config = dict(
    train_examples=50862,
    encoder_patch_size=[2, 2],
    text_encoder_layers=10,
    text_encoder_positions='learned',
    precondition_frequency=32,
)
Rows from block 7 of the text encoder, named by matrix and row number. Rows with one number belong to one attention dimension. Each number is 500 + 50 x the weight over the matrix's rms, rounded and kept within 0 to 999. All counts start at 0. Numbers have three digits each.
# v: attention value (text_encoder.blocks.7.attn.v.weight, 192x192), inputs 0-191
# proj: attention output (text_encoder.blocks.7.attn.proj.weight, 192x192, transposed), outputs 0-191
v.86:490442548548424530531562506544402518577543436495543476590591535455548487499484491489495500590458511613551538505485475464496580573486523491468503502437521515546423550444522529449469539438502490513511512493556393569479511513570533481512505530489519493531426522416484512534522492468491481521502456544447481521528496573494531538430483495436447461505501487546458501482551492466472536576476449409525503472472508513473491507552460545507465441471451535517520499515395517505537484514524539463525625549532494391548457542538584502479524531537531444499384477520452504535506478427528425408
v.87:483511456542572529482464499575475532486575485502527508432494519473525473554478574437501580490537539514517538542458486534509509519433491520524462396540565484492505468466498578508441464458484431574484550493443542508568492538497480522535509559515540457518498454475434515532508413450549498519501427579567468465517524576607501485560495368545473515471497530472447525488506457467486491505519548543470564500509521473585461501497475465545528487483464504530525439382552507423551553487537441488521461464502544434521545576463499419622490529543524480471452481455488500512562489464474474462
v.88:559446550458497502456403528617464485472409500432563550545492549547543509549466598434544462519509475543487497523484475489539526437527487459475421444492453523488515461471531470525557439529429519606474578429462456546487532486466508474538559477519556547449466483456517466529459528580503492452525491506552509533491463428554528494497481559541547550408481461634489532440519438444465603479525465465558487510534491587461545509447517567469581478546481503501517526462454595489409523536603538573533469470490476569572473535454466511509543480465521486459528508520546553501521478512550615463
v.89:418453513438501467522605372563488506490478495511487447497416504545556456436473431497451529443549509455539538553460470435429567487568471548433637485469512426463488596518474506508490542545552520459464512404517501580565445478460486444573560489483514507486520510469413574463539458496572528556500517483550533503483459427551482569559564444489509534500545436616574570547538553537548447508538482472551487500516512502512514447406537483448535567465478511582513515475457477452433486574570453490537478432598603481457549545585474503492512445516488498503427412538531565578504438587453548480
v.90:482488518477475568449494455563546429541497448568433468500499597510569600498448554434524471475516553555575397541378536439495459510560497539534539589509480502538585481502509480439519502455499590472584427459499452442500543448456473461489536569518434488520520524591572504448515637571442436547522438539527393467449501510479491545443483448467545440455455493505539448447505466514482445494503579544439509510471502527387554499540494574471532467515472398479468478572534619492503474510464493500491434409449531518530483490406569509512455536444534423485558477525549563546501499447434536454
v.91:510498494499451548445510472557507504498501477520527586522500529474446515546570484497582576549533522503486474554481485532515498396555390409562419513467598449546515487495554592471461483523529449509589432482545474549574509510594457400456451562525545462490514525501516581497565429484424541588432454488429470546430513583480561495509544456437460468481516425580509444465399422529429417414534562464592514535559550461440605427436625499492475432531523507414523485532536417465483446506407436389501449514387491520485532538519431566482511452414501549390494561473450455587509480519468458527
v.92:538479483550440518480521501402520501508426482541436512503476437451457549488485441520516483424475487586578474465530553544507482464417519540495467562503470500508554429530529558552539558571487458492522394565463499527487542455489549503454484531392455500549472521545522557570589468516503476599503483425519448501544421521460457512515539526471503516472468404495525510464556470549604509481463549492560435507517458486505577466504518478441476511620504467570456502523580455485545537503483557422462467521562558529511577512565482481433477509531466474523562526477530504526462566472483474484
v.93:413528543489529553435544452478461540447441496473503420394489586577472461440536434576479455469549473475439489463411468465489594538541513518492547468478417507420516464422481415531529496474477489491455431415509468560499478518531508481516596430479514513431457558465490533423568576479490525528548494397603549455516588375490462463498574576395514428533480520517511533480559505562500575529440541467490425455531495567467482352469469465593515600480490482461462601517447579498398556498602514503431493526495455531401439454501441517506464460543461457459570508550516537479422432490473589561
v.94:395529523538494502484515466520621394575471491544528486517471494462437487523477460527480523400473525493502485461444534567411388467515483498514445415505429529513479451448487459467485464514472521493518482488447445496433554464498444547561495508476527501573488422467542545559489505523445521579565478515540486441583568515586498498391523549479459386492436538454541554566504502487549594545524556496475569503522394495476547426575479500529428498499550498408486448517479541515518504544540416529493556491471579540543489507476449433610488487544527432601516455600545500432522511511431577415
v.95:489566504529489531548507374531574449506480500522535446483538524522508473400495487497509475422495566493516558538487530555350466527621518508485486522475524406489509503459568491471469460510568583513466414463504542512492496497492578450621520553503419512510557516567464456420507498546486542536555480538519463467539536483609447459641486482438451461486555417509494583479503457481548479492485485493521510394551471474544526439447517505534481669606505499531485497419528486545487584487499477424466498515546543478420513525471625528521455471508376511514522431497466453416519467473504504466
v.96:594445420429515495522433424439487554459565549519445534547441487523454544455466532496451514372476506454541462418485553541405427510544540414429506520588439470521599571513496524476576572458469547533516509416533444506486505555509470543510532468463515559502522532519564563478507561475443630607502351625443455455576526486576565533521508562525435543458470513485445478552548451455564458477538483474497485452486511563516468572472496453522512433516546517419493527475462508505573494517478585554596518461551548511533603538420410497622489539479458543530470469391534390459498456471526504556
v.97:456478543523568500494604500451504499500454512446470601628540400540557508510498585398522474433376487488600464486396540415510399597518597426429513435455471533554510498461535511620503472500448493533497494443468579498502469537533523437495476447496477498583443544422478530487517517445483499509544410456516539396521536469513500480460479410556382463506408489537540416478504470488493425463496507566497518449542515567465560533479469473467526521490510466543444472538503502510499480579432639488539528512486557495439615474400473541511467604474441556478523537465594499455527597621542567504
v.98:423435568511548535461585550483438428516388503590460564455521499550459487462436389504573476537421578456535503489489562587542546446510519537532589551499554493518497489451582512517513490556423536526523522484462527560551420503466418525562435424573558517467475463461498448571533524441512479541427469607630486445585418467465488498461487421432466386598455443501476467492601471471509456499509603496519468488517402482419590430452489574531580476519540510535476506487519507468487565493512476553416468483437478429535487477495504520476500502510488404400565538534518450540481470586570530556
v.99:476469533506567521484535494482580517486504577517452445513470464471429565545491403500505453527565515478556618377487575620478483583506567506483548528532449522511540560472510504411662458500518607518592472456586496457461529497438502499465453503423391425479524502521567548421485501491478430478536521417512475479497539436525531493505525431446540380503474619495498535538541546590469432567560573534487509475428504451515473554606470530552463505466438539487476502554441442505516451490561583487515513512499459537509467412463449504520475555411551478547496460469471416450511546519438475532
v.100:572514475414537553474512616511491470389442448456508559450484444423467512519467433531473484524477475484492460466501499555575541461465510525541528462484558510523427464509526544563463489533548506508449504527401466514500532520492483496506488487532524585442479549499485585537475470479489505476556475487541517512440524521526571546561486491449504516496487536473524393559479473422575500497399475577533494532521514462481474520487583509513585451526519504489525532498491502468474522537555458421493527525496544504561487471437582505554491488493447428530458504475529542528440443438508543480
v.101:381459532433552473477457458491490523438518501484511488490470585503521464506456447571442513450491637527565504417540514422418561483470517483508526492509522499424583503456472416472570406520485511514530489466606521478540507455480491512573548489609548523489399508459523531446560495436495566513557509488569547505526441510560460439522464469566441516557533502538563435425470552394554472424476557509542443503479643545481479496572517516543458508489437520416563415515489533523459562477511556536466513469500423518477469490479392424519450512526541506495449562576529468553425519499425506544
v.102:429598574503569517507411480397509443434556435513536502539495442501583448486429566539536521554497524486522425423477400534466487597521496434514463480433470575485500492523518469512474357393508484468513526514544510469500519507510558560538527478520409480478502562461600475417513561584455560459447494482435449481496512515538447475536509508548547484451534533457507479476538565457510474546567551521468526602538479506537539503425528469509438479419573534427475495520545504554407514488477449496561465505517441513420492500552472471471525512609550509542509558514495535433521489539419521515
v.103:509525540471535536573524590450542502431578510494535533499457479492466555539513438535589570422584541498520438496532537456503516491453524561429537499529550533431519510515514454524418491530542513525463496535512538471476497585458445411440472555506503564502533492548522562511500495498496486499528513520528502503501567517458527530423450569430518547522484497554541468468479550549518541492490594579587465362456474562430486484552536505528508604486453497545462475597473520479477555507514656602524520467492519515451491510468517457491477562538500482603472435497516470430423557491498491518
v.104:494485505475454473519479402524482506595515554476489531503540498535501493469530507484509524536471491547492489434471521515491459481446507480448485474387455550513531508461524523464514583540426566487472542538476616504485529521502567480492451557518527461522516500510503418483452425451533552483600550445450446576479562476509522482496509579521522464588509553541424485536544498540499504551488429519509575446516486466475462487500501476496481547544446473509499508534561459527460451410465414587503472476431570458479498560450497549555518488444484553514493522460468542443475512523524414426
v.105:529493496497470488534457469531565477513462469424444485531521512449521574574499447526458418633519433519507566474445574570523497494460453431573478464389397492534519471507467550504522562591552429529515517511524565515528479476492497494387496588499509445510541476449437490470466395439504446484482494403598479596492581532425555509511469545616466526535478553448497558514566397541486455544474484502514570521448475525528489521397418517464523455420485550481433594549584385465505464498489453412531452538452471517552542558440513420435501422375548563470535543502457587462565481526522489483
v.106:522486383505489540497483531440485589429476558536472396440413550432458475496549442492481559545511553447476494562482528505472485502565523586506584518512520512459491521500454504474539636623445534508512461492500523559497538467437474531520460438457546504591426455483525524531491513488484541521564545505542478430592448581462448492537543398426490416487508557475434544393436421520508564467463462524500528432471564489580602508632478564474447485517504441457569526453556564455586446365495572563550437480512486456617513563449338419551455405543549540518438512382505422520558556508476480466
v.107:528445471479540455446545428521516473497455545479491461515493485482513432493586478555474500429514536526494460544568520509439438554526560411503361509443462511546452412481428506488508521462485459474480418505498565514526476443490529564473566491439570527555533463578512525485542516430505591531472419498468561537507429529434510442453502533588466511500564475504432477442479410555485513495480543501463533494427588480564421512506472588428486584506593555449421486463505575456482524440511559430516486450485437514490499465575471366541548533536468532486467478505466532534522504488559490474
v.108:490504579574524501648505538472471531510547505461500574484526573417484613586474498540435439384505534559552523416566483436542469548518477485440550520521469475506536443574467463494411524572567514446524459443466419613528548426470501511538504442580485524426412564490457522613506552471553561426495516509465463552510481530499572598483527456442507518388475447452531519486515519465604567488510543529473495482556500530488378519611482508455655506510546505457578444424428536495532448506480517459572496459486472460492502518511502464575482494536546556510448574516501538485552495515465496476
v.109:529471532493531490477555588518490478456489456481486575470476485475479492455511523498564496472454465523556426501527460656493580539441547507550513500549536492496359494442588521495599417501534452515422514571485517496530556484369569516516402381482575553404494467449398476554502529504456429416529567565485526501515489488492482509407520454461564473467442467519445436491545557444460483465514466583616547580512451445590557405455519483471481476468585523521543535521544589557489500556475422489466516569552481496531443499483599476487485460569507495508569490499597544583485513484543599508
v.110:444531572378491521482485561532576552518573480416528594399509552511538568398595508544580520479562597432505547466473432503456547472609505422497551428473538486525510518544478527635567484565527550458436539519443567480505497459483461452516517519451627508520512460504584531480488446530460535451570474392527475491465490540459487428560516468494574523443597490537523483393493566465525559435444460497531504492546488528479549418477500472523580478474480537466480515561570502570428489551502505518559472426507545420489447553528483458522494449456554430487569475496464566495532518442445574510
v.111:561464537519618507486600488472484529470576475500381416509531582488508527460530460543503495484495563563466429452480581313501577467524452566505433392530466554529540509495480425560434488488536493427437541535563425393517476453464463482523552574423504563622422499489457530515569502535560518497516487465481433378454572481527487525496439487435505498529465525567484392493565501502458578472504469528443458456530572584436567492537504469518548473505568516553477574486460519480542476473486519498418454513469484483484455450530446462516527541576512532541524581505529512371363525566473468553
v.112:494439507449534475422498498453584523438547526500465616548491457482512519474406455475473453486481550529499537509474496478410439472522487487487527418471452525420550521469511548459517381552494470520405507492466456533503398480607543535503481526496543570414486535615490527434560413521536528500470443494510581502533522440559587458566495423469494559575441488536581505546507464465498549561441577551529513543557571471481496465586405435502405469498491511430464587525518505429458546580506554452422425473590562544472618491503432483558501479565526459470518468501542500514475497491494468544
v.113:518449555527586454476543558457565505493473452475493537514544473494473551492461508451486563492532393593498477495530508488586504469553516522489482542591523503477520498519508476468535535453451450522419522541447500494518498581444424529512440475521508595466452441459456488577414525532457390489446560592549531449450455538527423470542443510536489468548508508484467502502514489461533548514465516546539523544525539483442409536463538476552426450454469471451453515586568584461498432541496451579445486537519491558576482549511552498480441492443524507430451457533572534530430484448585504472
v.114:473483504542548561499489458477506569502524436534533522518657392437537561479465447482530539519469471562600525489506521566472535592574445535472468592469438531473422446435511420463475519432496464512505520475506469489447526558498465552546437510488499477472539430421407502499515449500493440435440535518548496463538516473540420592585452498425550482523463535442513375552520482514474550461596528506501524416493437542478574388472515438531505552499558403524462477448516545483546387459471410450454481585495510476543540404504527512506469577487544507543509500536496538498525537520478559501
v.115:557525468568449447552527554487490567425449542558460491524433451553447508497499568589492488478519443462527510482467455557581462428502484505504508512504483470513469501545474553561470420459512516542505497483528478479499556526515585503479599508476493438520447507530551541513540517566512495446517517468478579474468484442519511588545478587442600484517518449541532535534485590502558498429407417538397454510467541492571503536562520544429521538537502522547408555505444469493466461492517553534527544558497463541505483491455549509508505575552487487500540449480453508491519423445567502542
v.116:529453471460591593548501506482574493480569469430491442431489563486520518536553417450465504572504428559422472468611583479497543493449491496580478480476557516526449536512483526404477501548533510468498517551510525395488406534547524467513498585515508434509538499535471574488494472545450447482470467419543459441436453540497502591514508514441501571403436464520414544547557481491504431517599492473500544487492450496425564498495552462513598431509557456523488572498509442523513500549547461484527569462446546458527497471538439410504459554517553469499467543517482534397484452464472472530
v.117:431378405475443464473444421501478463504544427510551517458571486521545437506533389536552597597566471540566484524498553431488449497490519571436423516471534417492622488534486384435430478421538502559558465434478487578500413513553506552404507512524366430357569514521606511562527565429587512465427472552504507525520649552488551518573485532558447426472493449457531457494486489621519458528558528553518520522458456582537455514425542590527514464466588548400532547402436496513455409428585546442599509512483486598496582542481484499496491570431551589532508534489535575553545439449536419531
v.118:468458543441439521434574439450493486479530495498455408506420451516579552568524422574462489454436555547475426550429571470480576574505467461546557521445463509440555452586476359519429565525504521494530474487497504474446496542535531545463488580434472555506512500482564531454565506480506515501525472391542498461512526485494495504641487533481540516517512456514479533445482471516575517435459450526503435523479482453526519494490539550570411481471524539521411519529521447540533482491491522552524470546471460476589589536465388416501499418413527506528518477415537490461509512494512552483
v.119:463472439594481510417520498424505502460439418492553479464491464499501427456436540488628545570483487551459435436553488476423568480518497499474510462512447560476472419383523544482415416554542482482487521602465423520463449558526525458595465472562544443500439478479479464471496481520492491387555488573494503447526551476625478420522484479501468482495502423555513447551491604503511609553516532569500498546522567548492549464486462486506512581489480481606531411447490561500426478499558529450434535485440524560464564483507496470543505504612453447467520528497566493577485535545505475446
v.120:573485516471457611498472516601467468576504484559570469469544503496541504495521467443442402487525498516448510525490524495548531568500444463606457501495515410601629523390483516463421532438533491468506581497497517528532544411515564483486574457534478451544515458543604489477457483551546565517426483502521478536472537503495531499512436480530388507428608560519539486555615531532462435560435534537471559417539470511463511597461497612547572534481542555560470431544542385518478382514463507502478543497509464555518562385501498418569456455404420521594571466613466468528593493475563460490
v.121:582586597562470471489495522512571510520541476413400528501518501509489562438557495491462439541480511488512518497476579500548537471566502576530484514472427561582567573469503499549467570499466424498455423438506497513576490454483425509531394516521534554493557504491623572561485516391571440517519453480527414523497410581525484555513492491559413434499605507479472498481484478495499607498466578551456557512505500511514580543475555449487531560466479513477446486492585571485481483417520520474548520421461460476580476623457505555449482484455625548453480579478491500495422437435524449558
proj.86:443518480402550542471551507587644416448525495537472519550567424405474600515580514520411504518529585523565463473441504544532475559480490478499622415448473517416474554508533487540485466467426529519470509413517481567519457544422548466463479481491515588524476484466506524527567540479458525429487394432542555498500481530553490567468488473520599487454497560540522496512549516518476375430497472398443513514488532533525571557540551496556474524554460524429470503521492487583468516500560559530474500488496496537573548491516469494459376470506385421489443539418470481506486467591501448486
proj.87:517541471487428453409499448551524515504510557547578463429535468528497475507562481542434486473434529517537586501468491448510545472459560518524546515475469508510508484586451585552507453491531522526531514512472497501485501530463504418455548492542522497505495497475504468457500490521516585489516550566448594533491544458541517496471384549487498531493520517563501597514555552510514521472429482457558493457539555476402505416517488517482456472454490544536568482441509543435532501484579530510454547516373558445554474526512488561506531485563463476524512551518436546503530482484483476525
proj.88:480514502473533557537558506558501545429510453567460511521515525428479432579461458465498502441565473536576577595400646499482455519465505498520436521474487571519484554532450511512524455488545553470468500492506531506464542439478523514512508499482467437502477524560450417569461467412648461528517517438459438570502441537439516481478549497500479464513505507463555528524448520470509534493472478497414483559485499549510383496448447567420448554460507381472544489452503514506543530481504526490467490452475548494495514505472444482505503541456545496585524496536588541545479503514444486548
proj.89:493533467461552488515500498557427476548508522553515503539497517488531484489464506528437563602448431570452535440473518459470451498519539409601453443534580518440530440567519419557528475517471453534569571470458464376453487644519486490480499591527488516440516464471434455479472514568523498464527571495510460539535541557467420368393496567518572502488490488547565490525569480443536504502542469524466417440540526487467523460470439516544427506517523490517520521422493552488567468450562592479490496457488533538488467571444519544510458516543520524507550546421498543520469519365464453508
proj.90:516514508525554529506473564525497538543496505516483454462487469365535437574539516506497561527442510592535496563478508609471462482519525530479528462466515425578293478501474394534506483574489562387503482522478416570419450536506582512547461450466490529504581433508411452496535426531507563506538539495478506454553470498514592481466545463474495529566478515541473487532431554483455591577460536494435427486414468520509385544390512440522531552554438506469492397417499387493547497477513521524545502454500517454528507577571482428463567481469535599548475515466507473480524603619534462629
proj.91:539545429478523470500437634447547495477452480460523481552491424479534456423432543469460502490537584520591507425477501409419414445445472478589529491515536521442518566570490507543534617482476436462505557481495499551497499562557510503566589493508572596556544544480469378498552614551594468447469595513575528480449516453457497543410393470548470541489508502476530551542539559543580582469477420457441413404415425510551545575575439543454573501497504578450458470512448472516438450587451540531502573496551454475496429538526580453436456447444510480498507458523513514476495563449516451390
proj.92:480552595514546493440435486446452464528503514437492486410408565512493428580440468556534455496486453535585478540457430466535445483526490501545501527522471444464501476531568509538457506524549437513491487399509476552569407562484508480474460469570562466544470418518561543520516523604462514477489488488528524483512484498538535466472482567529500583460560521587402575573513467515429509494458540516508532502462464535561473580490590475523497492503493493536452494592493441480490435538488485524431553502419567506525513455413547525409478488493489538504495478458452422552564481523510504453
proj.93:528495454467575467481454521616437529464501512555461532512534484544537494585527504403488532461499438465406415558468532489374506486519463469518443512566600509464567527540511484523534430503538533511495545472541463419491485502532491593567508467595451434413488491518440479463427507497527505517491565401467557529573486417575463474444544487550557464447502514526526400528305486492476482558613441543541518539515560524551449469403531499542531433557462388582521417532505510524507489519425523468532517472519607501491534569501539464562492514504549534518457575508519536501424474466499527538
proj.94:460504529500452491381483559443516506542522533594483460428511483444466505465473499534483541492542456448493501486532486517471501473523498593451471499530519519513458532544496540445459581530443510535470524498476514519544435522495538480566493413544460577487496527432460458469485505556572521500498432577379533491478483455473463555504421454461537492548492490473490451511551465446430559447434471514561441481517485510491525440433519517595418528458382562477443516511534505495571384447478509544516532495483550521577522489519428550454496535544500542601492513430439467513525470528468474551
proj.95:543500530604507545442426510517556454514484528542538445484524447447522401471470517549487486528431497489576439417509466470621423587511496442524482448504524575494499517579446487458524411543434545516602576366466467423519462522522483497488451534516481533535571409490497532425469483515430451550551538425397453574485533491499491523459580538530560541472492456487562583561534440493540521483572502501447518419532483459453492524494515445542463496512486488543538539519537474477531488540470521401472559543470542514454458555525528614508545511478513471556588518467470475579513475459503445497
proj.96:508413468426461460546451560466511431500513457515567549485442565462564506502533417515478451499619608529466634484570510468526508439550386533538544456505405509524461527477495484472508547473514475460514545491637554512407500439488506510511522476459523507474455476474501513548479479571599511445618508471537423582579535454537516455516466498507565424481607498511465498499483545443424547526411439512458489518510448501433589447477505560548503533481439407628619409405471379493432499450582433485626462516436609430480487521522563541490498513604534590643465635493549487549523469537488390485
proj.97:566449505483552466498363541454432491536516547381556542482475495497556471442532503496439452581504582622481511624509477415593504526491396513522509531570408413554436522539503423468559464446542535471462506474581438488453463575456417494566496513560487511476596450446563467435520475466412578517506549491560503511458419515619521526487498579471546481546564545523472498595492515360459503550432517438429545451509411405475444452477492529470499458582565492478501448474462471483523503515411470571480528577482450501476534582563567526510473448572459499497478499454574501511567565406576490505
proj.98:555501394497611376475335479488507583562577543504483450560532533570467391505519562459444513576384386518501531496425507510528481411480410438470479543642465457548560430462453481567456477411475466572518531453434548430557501513508493454604450567461566450590493438481595575546432538408543529551448465462484501419438497517553519526480536595485450414510495488558461528540468475525506531588472514578545490416505509488510628496487454435542475494566418560463513523417511499438547477543395549436537475512462589480577489588620499479567521441557497492505501505429473520428470604541458487517
proj.99:457552493540431521537477509515556512474522512494557519471396540467481491559569467492458489537467477508496567377542497425455488466538456438580571477480481454519445492461465549474547540554511454497553514507557515590495379479561484549551514565584502555534437533557450440609510520460576555482486565527536459518457527456471423534485478534476517478504608428548480493460473441406523453446530562523507418556478447456512569530459519514595481442513450531515561468492512552469463429512601448513566536540458520583464382558555584519470493490600490537505534529477384514537477476503462448446
proj.100:478511522482538462568534459476605529536497424543467497496489515495447494587509562522539583511520487458428459609446389514505467553543428474517576425476432569475514476485473412531478454522452538461402497468517524471435465501542496414496466522475522551463543510514495447494550513537535441582511523443473546524558523534522529484528583469457524471564467543515521399480448468487575531493506485521397576518475540515521485521470484555472479495472519527502451452552539476498504463478495460521525460505521584522529564475464439459484465561416490497513484477508512515513468459541506542497
proj.101:574475523578535514520514394508568507443416485522518450532526605547475480534458518494515507495491485546461461518371574524394455530437393447534488442563389575524538522450482541557590533437509500393547537512490473609523467490503459509465476495475515456599566479571518496628547479535452543512498523482485524457367499433508588486485509513475454535455424463442508553630480452505520516484476439456490575471468425557526555498546385542519541538476464582529543488452500469519469399498511489560631390400420569514502534501464523492540479503518506580482489527557492552475506536488436528411
proj.102:521470513603502549486511484540500511504502584527534483461437452580509470476510423498428447424477567489481476592497637479474525447531498527527454539499459537355521548462609517448559553524552507484482511496547500521479440503485448482473479422490471477496471469465553587607563518516489502541544530476526511456460492488488517493474481463443464537476470550548433501452531504395553468553491479405494420502483529535436462443521426487475506515533500430482395527460513478553479495401548526587440620430501448490518534528490424566514511551458500593476535417479444493555477556506531572452
proj.103:541452578551500431484519504503447491543497471469522455501470572509471426524553548478466532515483470601487533590490524466528570504499505499521537423478489521514492508496539454486554477396465452460554490582464508562552437448476581482547591510528517461518493478502529393454526509539499546394483478620503536387476506491459481536484540570453495560484522476483579427504524429483591476432488470579436481540469494533490532532503510573478571439493479601395581505476425480499489470482611570520504457526456460529552546442504541468453453437524553536525520608592537509499482497546434495435
proj.104:466513535559514486449470526504461485502509525424483460468479460471521473502489519531510489520476417570533603422550412561552459581512544484495497459507552482476469545477482516530440434549525465543506454496552479474469508558540531421525486492514499434507491444551485443499492462508540504474468451467454601495494487503505491507470453437508522560471506407542500502482548589520527567432439474427511473495596472544579515533537509410482507511481585508455484496499468436490529475528531522533473492525498509513485522541478453550521505496536525510430568547494492500490534500466471515559
proj.105:379510507565441438420441460560456538460502440477421539577474438500486570498537477515587499510460499461524435494621393530456569556623644395439507508496608468516435567570452458524449480542474547518512482441540500420537455524505513515579357587508544512474533474465491416457433491497474445474542500482527576493502478488483470489425416373468610538537497437538481504452486610456561557580570575475510447526507548521546541548535519397508499477426567474562491502513514491511461543502442510472449462505548429533454490453531590514486551415511477495545533437425519566530538525522607523546
proj.106:435515421541436565556506488421548437508449488496474495514523576506554457438487537477537488496552440576556564506572401569501438403548421546604481491558501503441548503457510548481488411549488450454549443550462601441559501413507602550455480488399532577459429518506465478505438560424521590475477441491469489440567503485571537550571451507468487508543459393521420583441479506518526603461536448450487495504472526461405483456571537463533484444414450587502608471566550462480541547525571450466508434504442525575526436649538580498407544590575577457509529588537391586467500451453481430455
proj.107:382473436386529497522482467480489421439512476485577564599578526481475488458532464549417496573492516545516431519479486558457401420539393541495571475486463576515543508480513499482464478407440452522519439509542482504527557515505542556452453521573512513407443566463523552448562498516425529462431581579549512431495521475550465510563521506437541493467530495484510546525502540544450483580532443501527491483416477537493514518497447536558537529516567530502438559415567497547520521457466413565456490528560444500512503510556490473564410544440509448535522416520476474482563455504568435470
proj.108:469464498426509473524487522409446488483468604516527518520522493463410442533455482377562541436415534502445534551330427457504544534498414443579497349565455526488536537481422557499541480459543554458566462490538505483625515541558506528471580562473602530527455506536420527499469511584547481539531468447537519479629530370467497437457614613466480473531542529482530516382591551517477436540487416549581474448498456543504449569401541586498510534590474601505569509510498439489476435494579402508486489441511472507457446481527553496492451519534500511537536549534530442498454494429462483435
proj.109:546440458514594467453461476565550389579494498576557511488489418505470448591404532575423536539462476435471427553451537512528479511504472423382552511461534489479651473499539480416499504572445508461504509450499571494545587540512471439514585574448413522502529446440602401475467508453513527631490570503510515399550548543563500568465556424411452487573496456559574411391470432548515529526504542497441484522525533510480488570552499491502486491486496495434424506562522525536496473491423544532443549583589536493586524513554488460440561508424534514523541469480513568437541522486543436512
proj.110:565448418539416531430527478420436541506466505476561431457532453469440538450481531506548526393532521553478518522442454569460393493489446549498518468441494598436476572463564532505468528459453574458424441563593474528477495476591544505528489492504545510535600553500490506569516432480533532534510500563519604418464575487473536576495536526476500528549466546534535521481513503549503487532441518432475560461467502500482442457515472524524547552451481509436449553440373514542483488458507519517453539556390560459603461499446458545534521470563543488526523511487535538476508464522492442474
proj.111:469554702551534386539587513428498491496509543515573526438609559563474479502465493489480426501538459489454430560437449520602508417510495479519484404490458478517480534448484568476477513453442466473577467543379464519494488525504509558497499505533531581469545492516557529559442393442486529484518450431537455483479504521445497577548544575418511505535441541416542489581500468502462471363587495530476478526544526514541418449500453606446509525618436555541486453476499492430497523543565484575484478458433539545536553459407474509460442461507488456446386481478441471544548550571494511515
proj.112:507515544519450490483478512426532527505452538556545537561505484470420452563499566562407424520471555521423541539457437569461498499592508508558619470549496513579505520491368391496573533418495505473453512547507499527515529508523543509432423452519529479431551508322528501437500544501506568516512535504425434631391517453389497489415577508549562424519580543442520565488508401547579499463450553495465540455414448614550521533555472518507557407582543438507494430522499394503508449502549435493493438479503659524446413589408465584539451536527426583596528537493502534476543490534509434425
proj.113:506472578523529556551501516567495469501465502597440440602447507508422399415394448531481580548455542501443563508528471425497531468471619437461520456543487506592623504490400490482545450487493545524526491444441560469543467512544478478423532515526443412523499506484500459479463444449500462492475491549454526419528498579507568538520567424490527538528500575554607527586456471554510509505499551497403541487474534490510450482505487472418488492456503485529469496527561430539457512564467503416457457533553538472490517496427572465592549507468563468589500498545540552465488483461558467568
proj.114:499549587551543605488524537564501435504602458440457504501460444525508437569476589518470531477449502571497390575469502528463523445473538520505435541486580416446584509534482523500457449502608495487620433464434617430571430549525429546476562507479405557526366419446480504526496523450439534506445552455434585532540474486501539543472519493469442477518543537456445486383511446520530435486441522510524495545424579429486510565454489435453406557556572483420513551585542497467468543542506427499422483494498475562511479508448514462484546563468476512472482491426543449565389485605494491501
proj.115:485425485510390499577516433508486503553491551521578485521555588452491576535471443464467542510468523421483523464464540390523512481458502498533581564443451535520498463479531475508505510534471522529420552524439445523474462503517476509513568391490477587504559496527433472416538510495511505456451598507503492575528513502588505457487498529476509590472538509546539439505500438384524522507574534539547549512538514558481506446474485526512454498530566457563411496578479556504446453497554480499495571512541494539540491379448447409466424550513517530553512542562540512531537441461547494518
proj.116:544563548471466442488618517519608559443560463453529460431542510446518526502492497550462513485540432409522511504540513537518562484523491471564427509441470481406486504516487538508522477502459534512618484471505537448448504496568486509542480512507451520411504591601510483518464543449550526456571473483537488542546452483454480482461525484601500507553495511458501472483519480460517466454450474545519483576529592470555516545531554570468490478493446460476466568481513521465425496526476452421485492534527462499479498449451406492500504469402503428553466490447329471584527529617451514471
proj.117:516527541578468476466443464458460555414558600469479483545471453532467490471556491419573535441556554550465437594591553492412620407611502455489553541530469584490527473500485453548536459505522470573481591557470455576473446581503520536473550477576447449458535511467439483449529617633456536532541567454574441523613475392426492474440415411530633471456570590514504470412482523475417444545593471487468365568453502526491539446473610399444476524423476482431496511475510584455537492539494403454495472449508422480496502457479597455530475480513376538520526604548464490578412541527504596509
proj.118:425549527568521497465562482513451604551519442449429492438514581502494485486496434481491553469593517537539416557571461476489543395626483486532402494494540570549537430405566465474593532488503529513485442503522614539462493454471538481498498459461554481550562403400427568509447463400406600491473443552512530514487487522496555510469475464434588618557509493519547443431474611428459522428532599406390513548467392510493530447501501519461517498499503417430563531480472509490477484501497480434540458514487506566553452467602525468569468444552462566528502463499402573497534434480527514415
proj.119:520550601568526497480520465444535514521515526482461493520527532499548373475504508552401451477461476443519451572432474534463472512446479533585519468532487496433489441482532479499531580475532551422477545461466471512550506530417436425464683459491450520501485512363587552525542524601523598525427506422487526474511392483473549498499437462534477544449441523466515527574484396467466430442547545471564520510478514502460430531519494489470504502485501592499476476564513438486485539527448457556426453513522600516509496548483465540523458618441486481471549559488449593513528540512454501519
proj.120:480523456570477457515504501445459547480502572511363580464496546449523466484614442459508471407361605463617449538487413447483470474471551471540547541546542425494407414508504528584388446515488492526474479506444462575501376546505537494576518454545524513460461501557410552489490455595555442576482538482555584565464570444454499490565421501545576516504542525484482574462492529489514514550522516523497483547540529467543540454546604439550491460498445526497610437490534539504525511530540519525479491449533453403464448556502546513493489530550459490592519457430422402470495522392467514501
proj.121:463519440425557443540525571500403480446455544520446481569504494568449511474561470458466556571485503572485525472487490484581429489530512495480609418504551594473568555427450424536548439496518430482453515526471559400598520442554549515482404545577461477521490484520496469592428425541549466499505484497498576390539628511551599451551574561522540512411490547557534545616448431520484576461521457404394447468412532480509398557496464513582606458412429458583505438478519444481493608473617542450472464422485444459531457561423507507568435517609526461553469500558467455456403486498553529585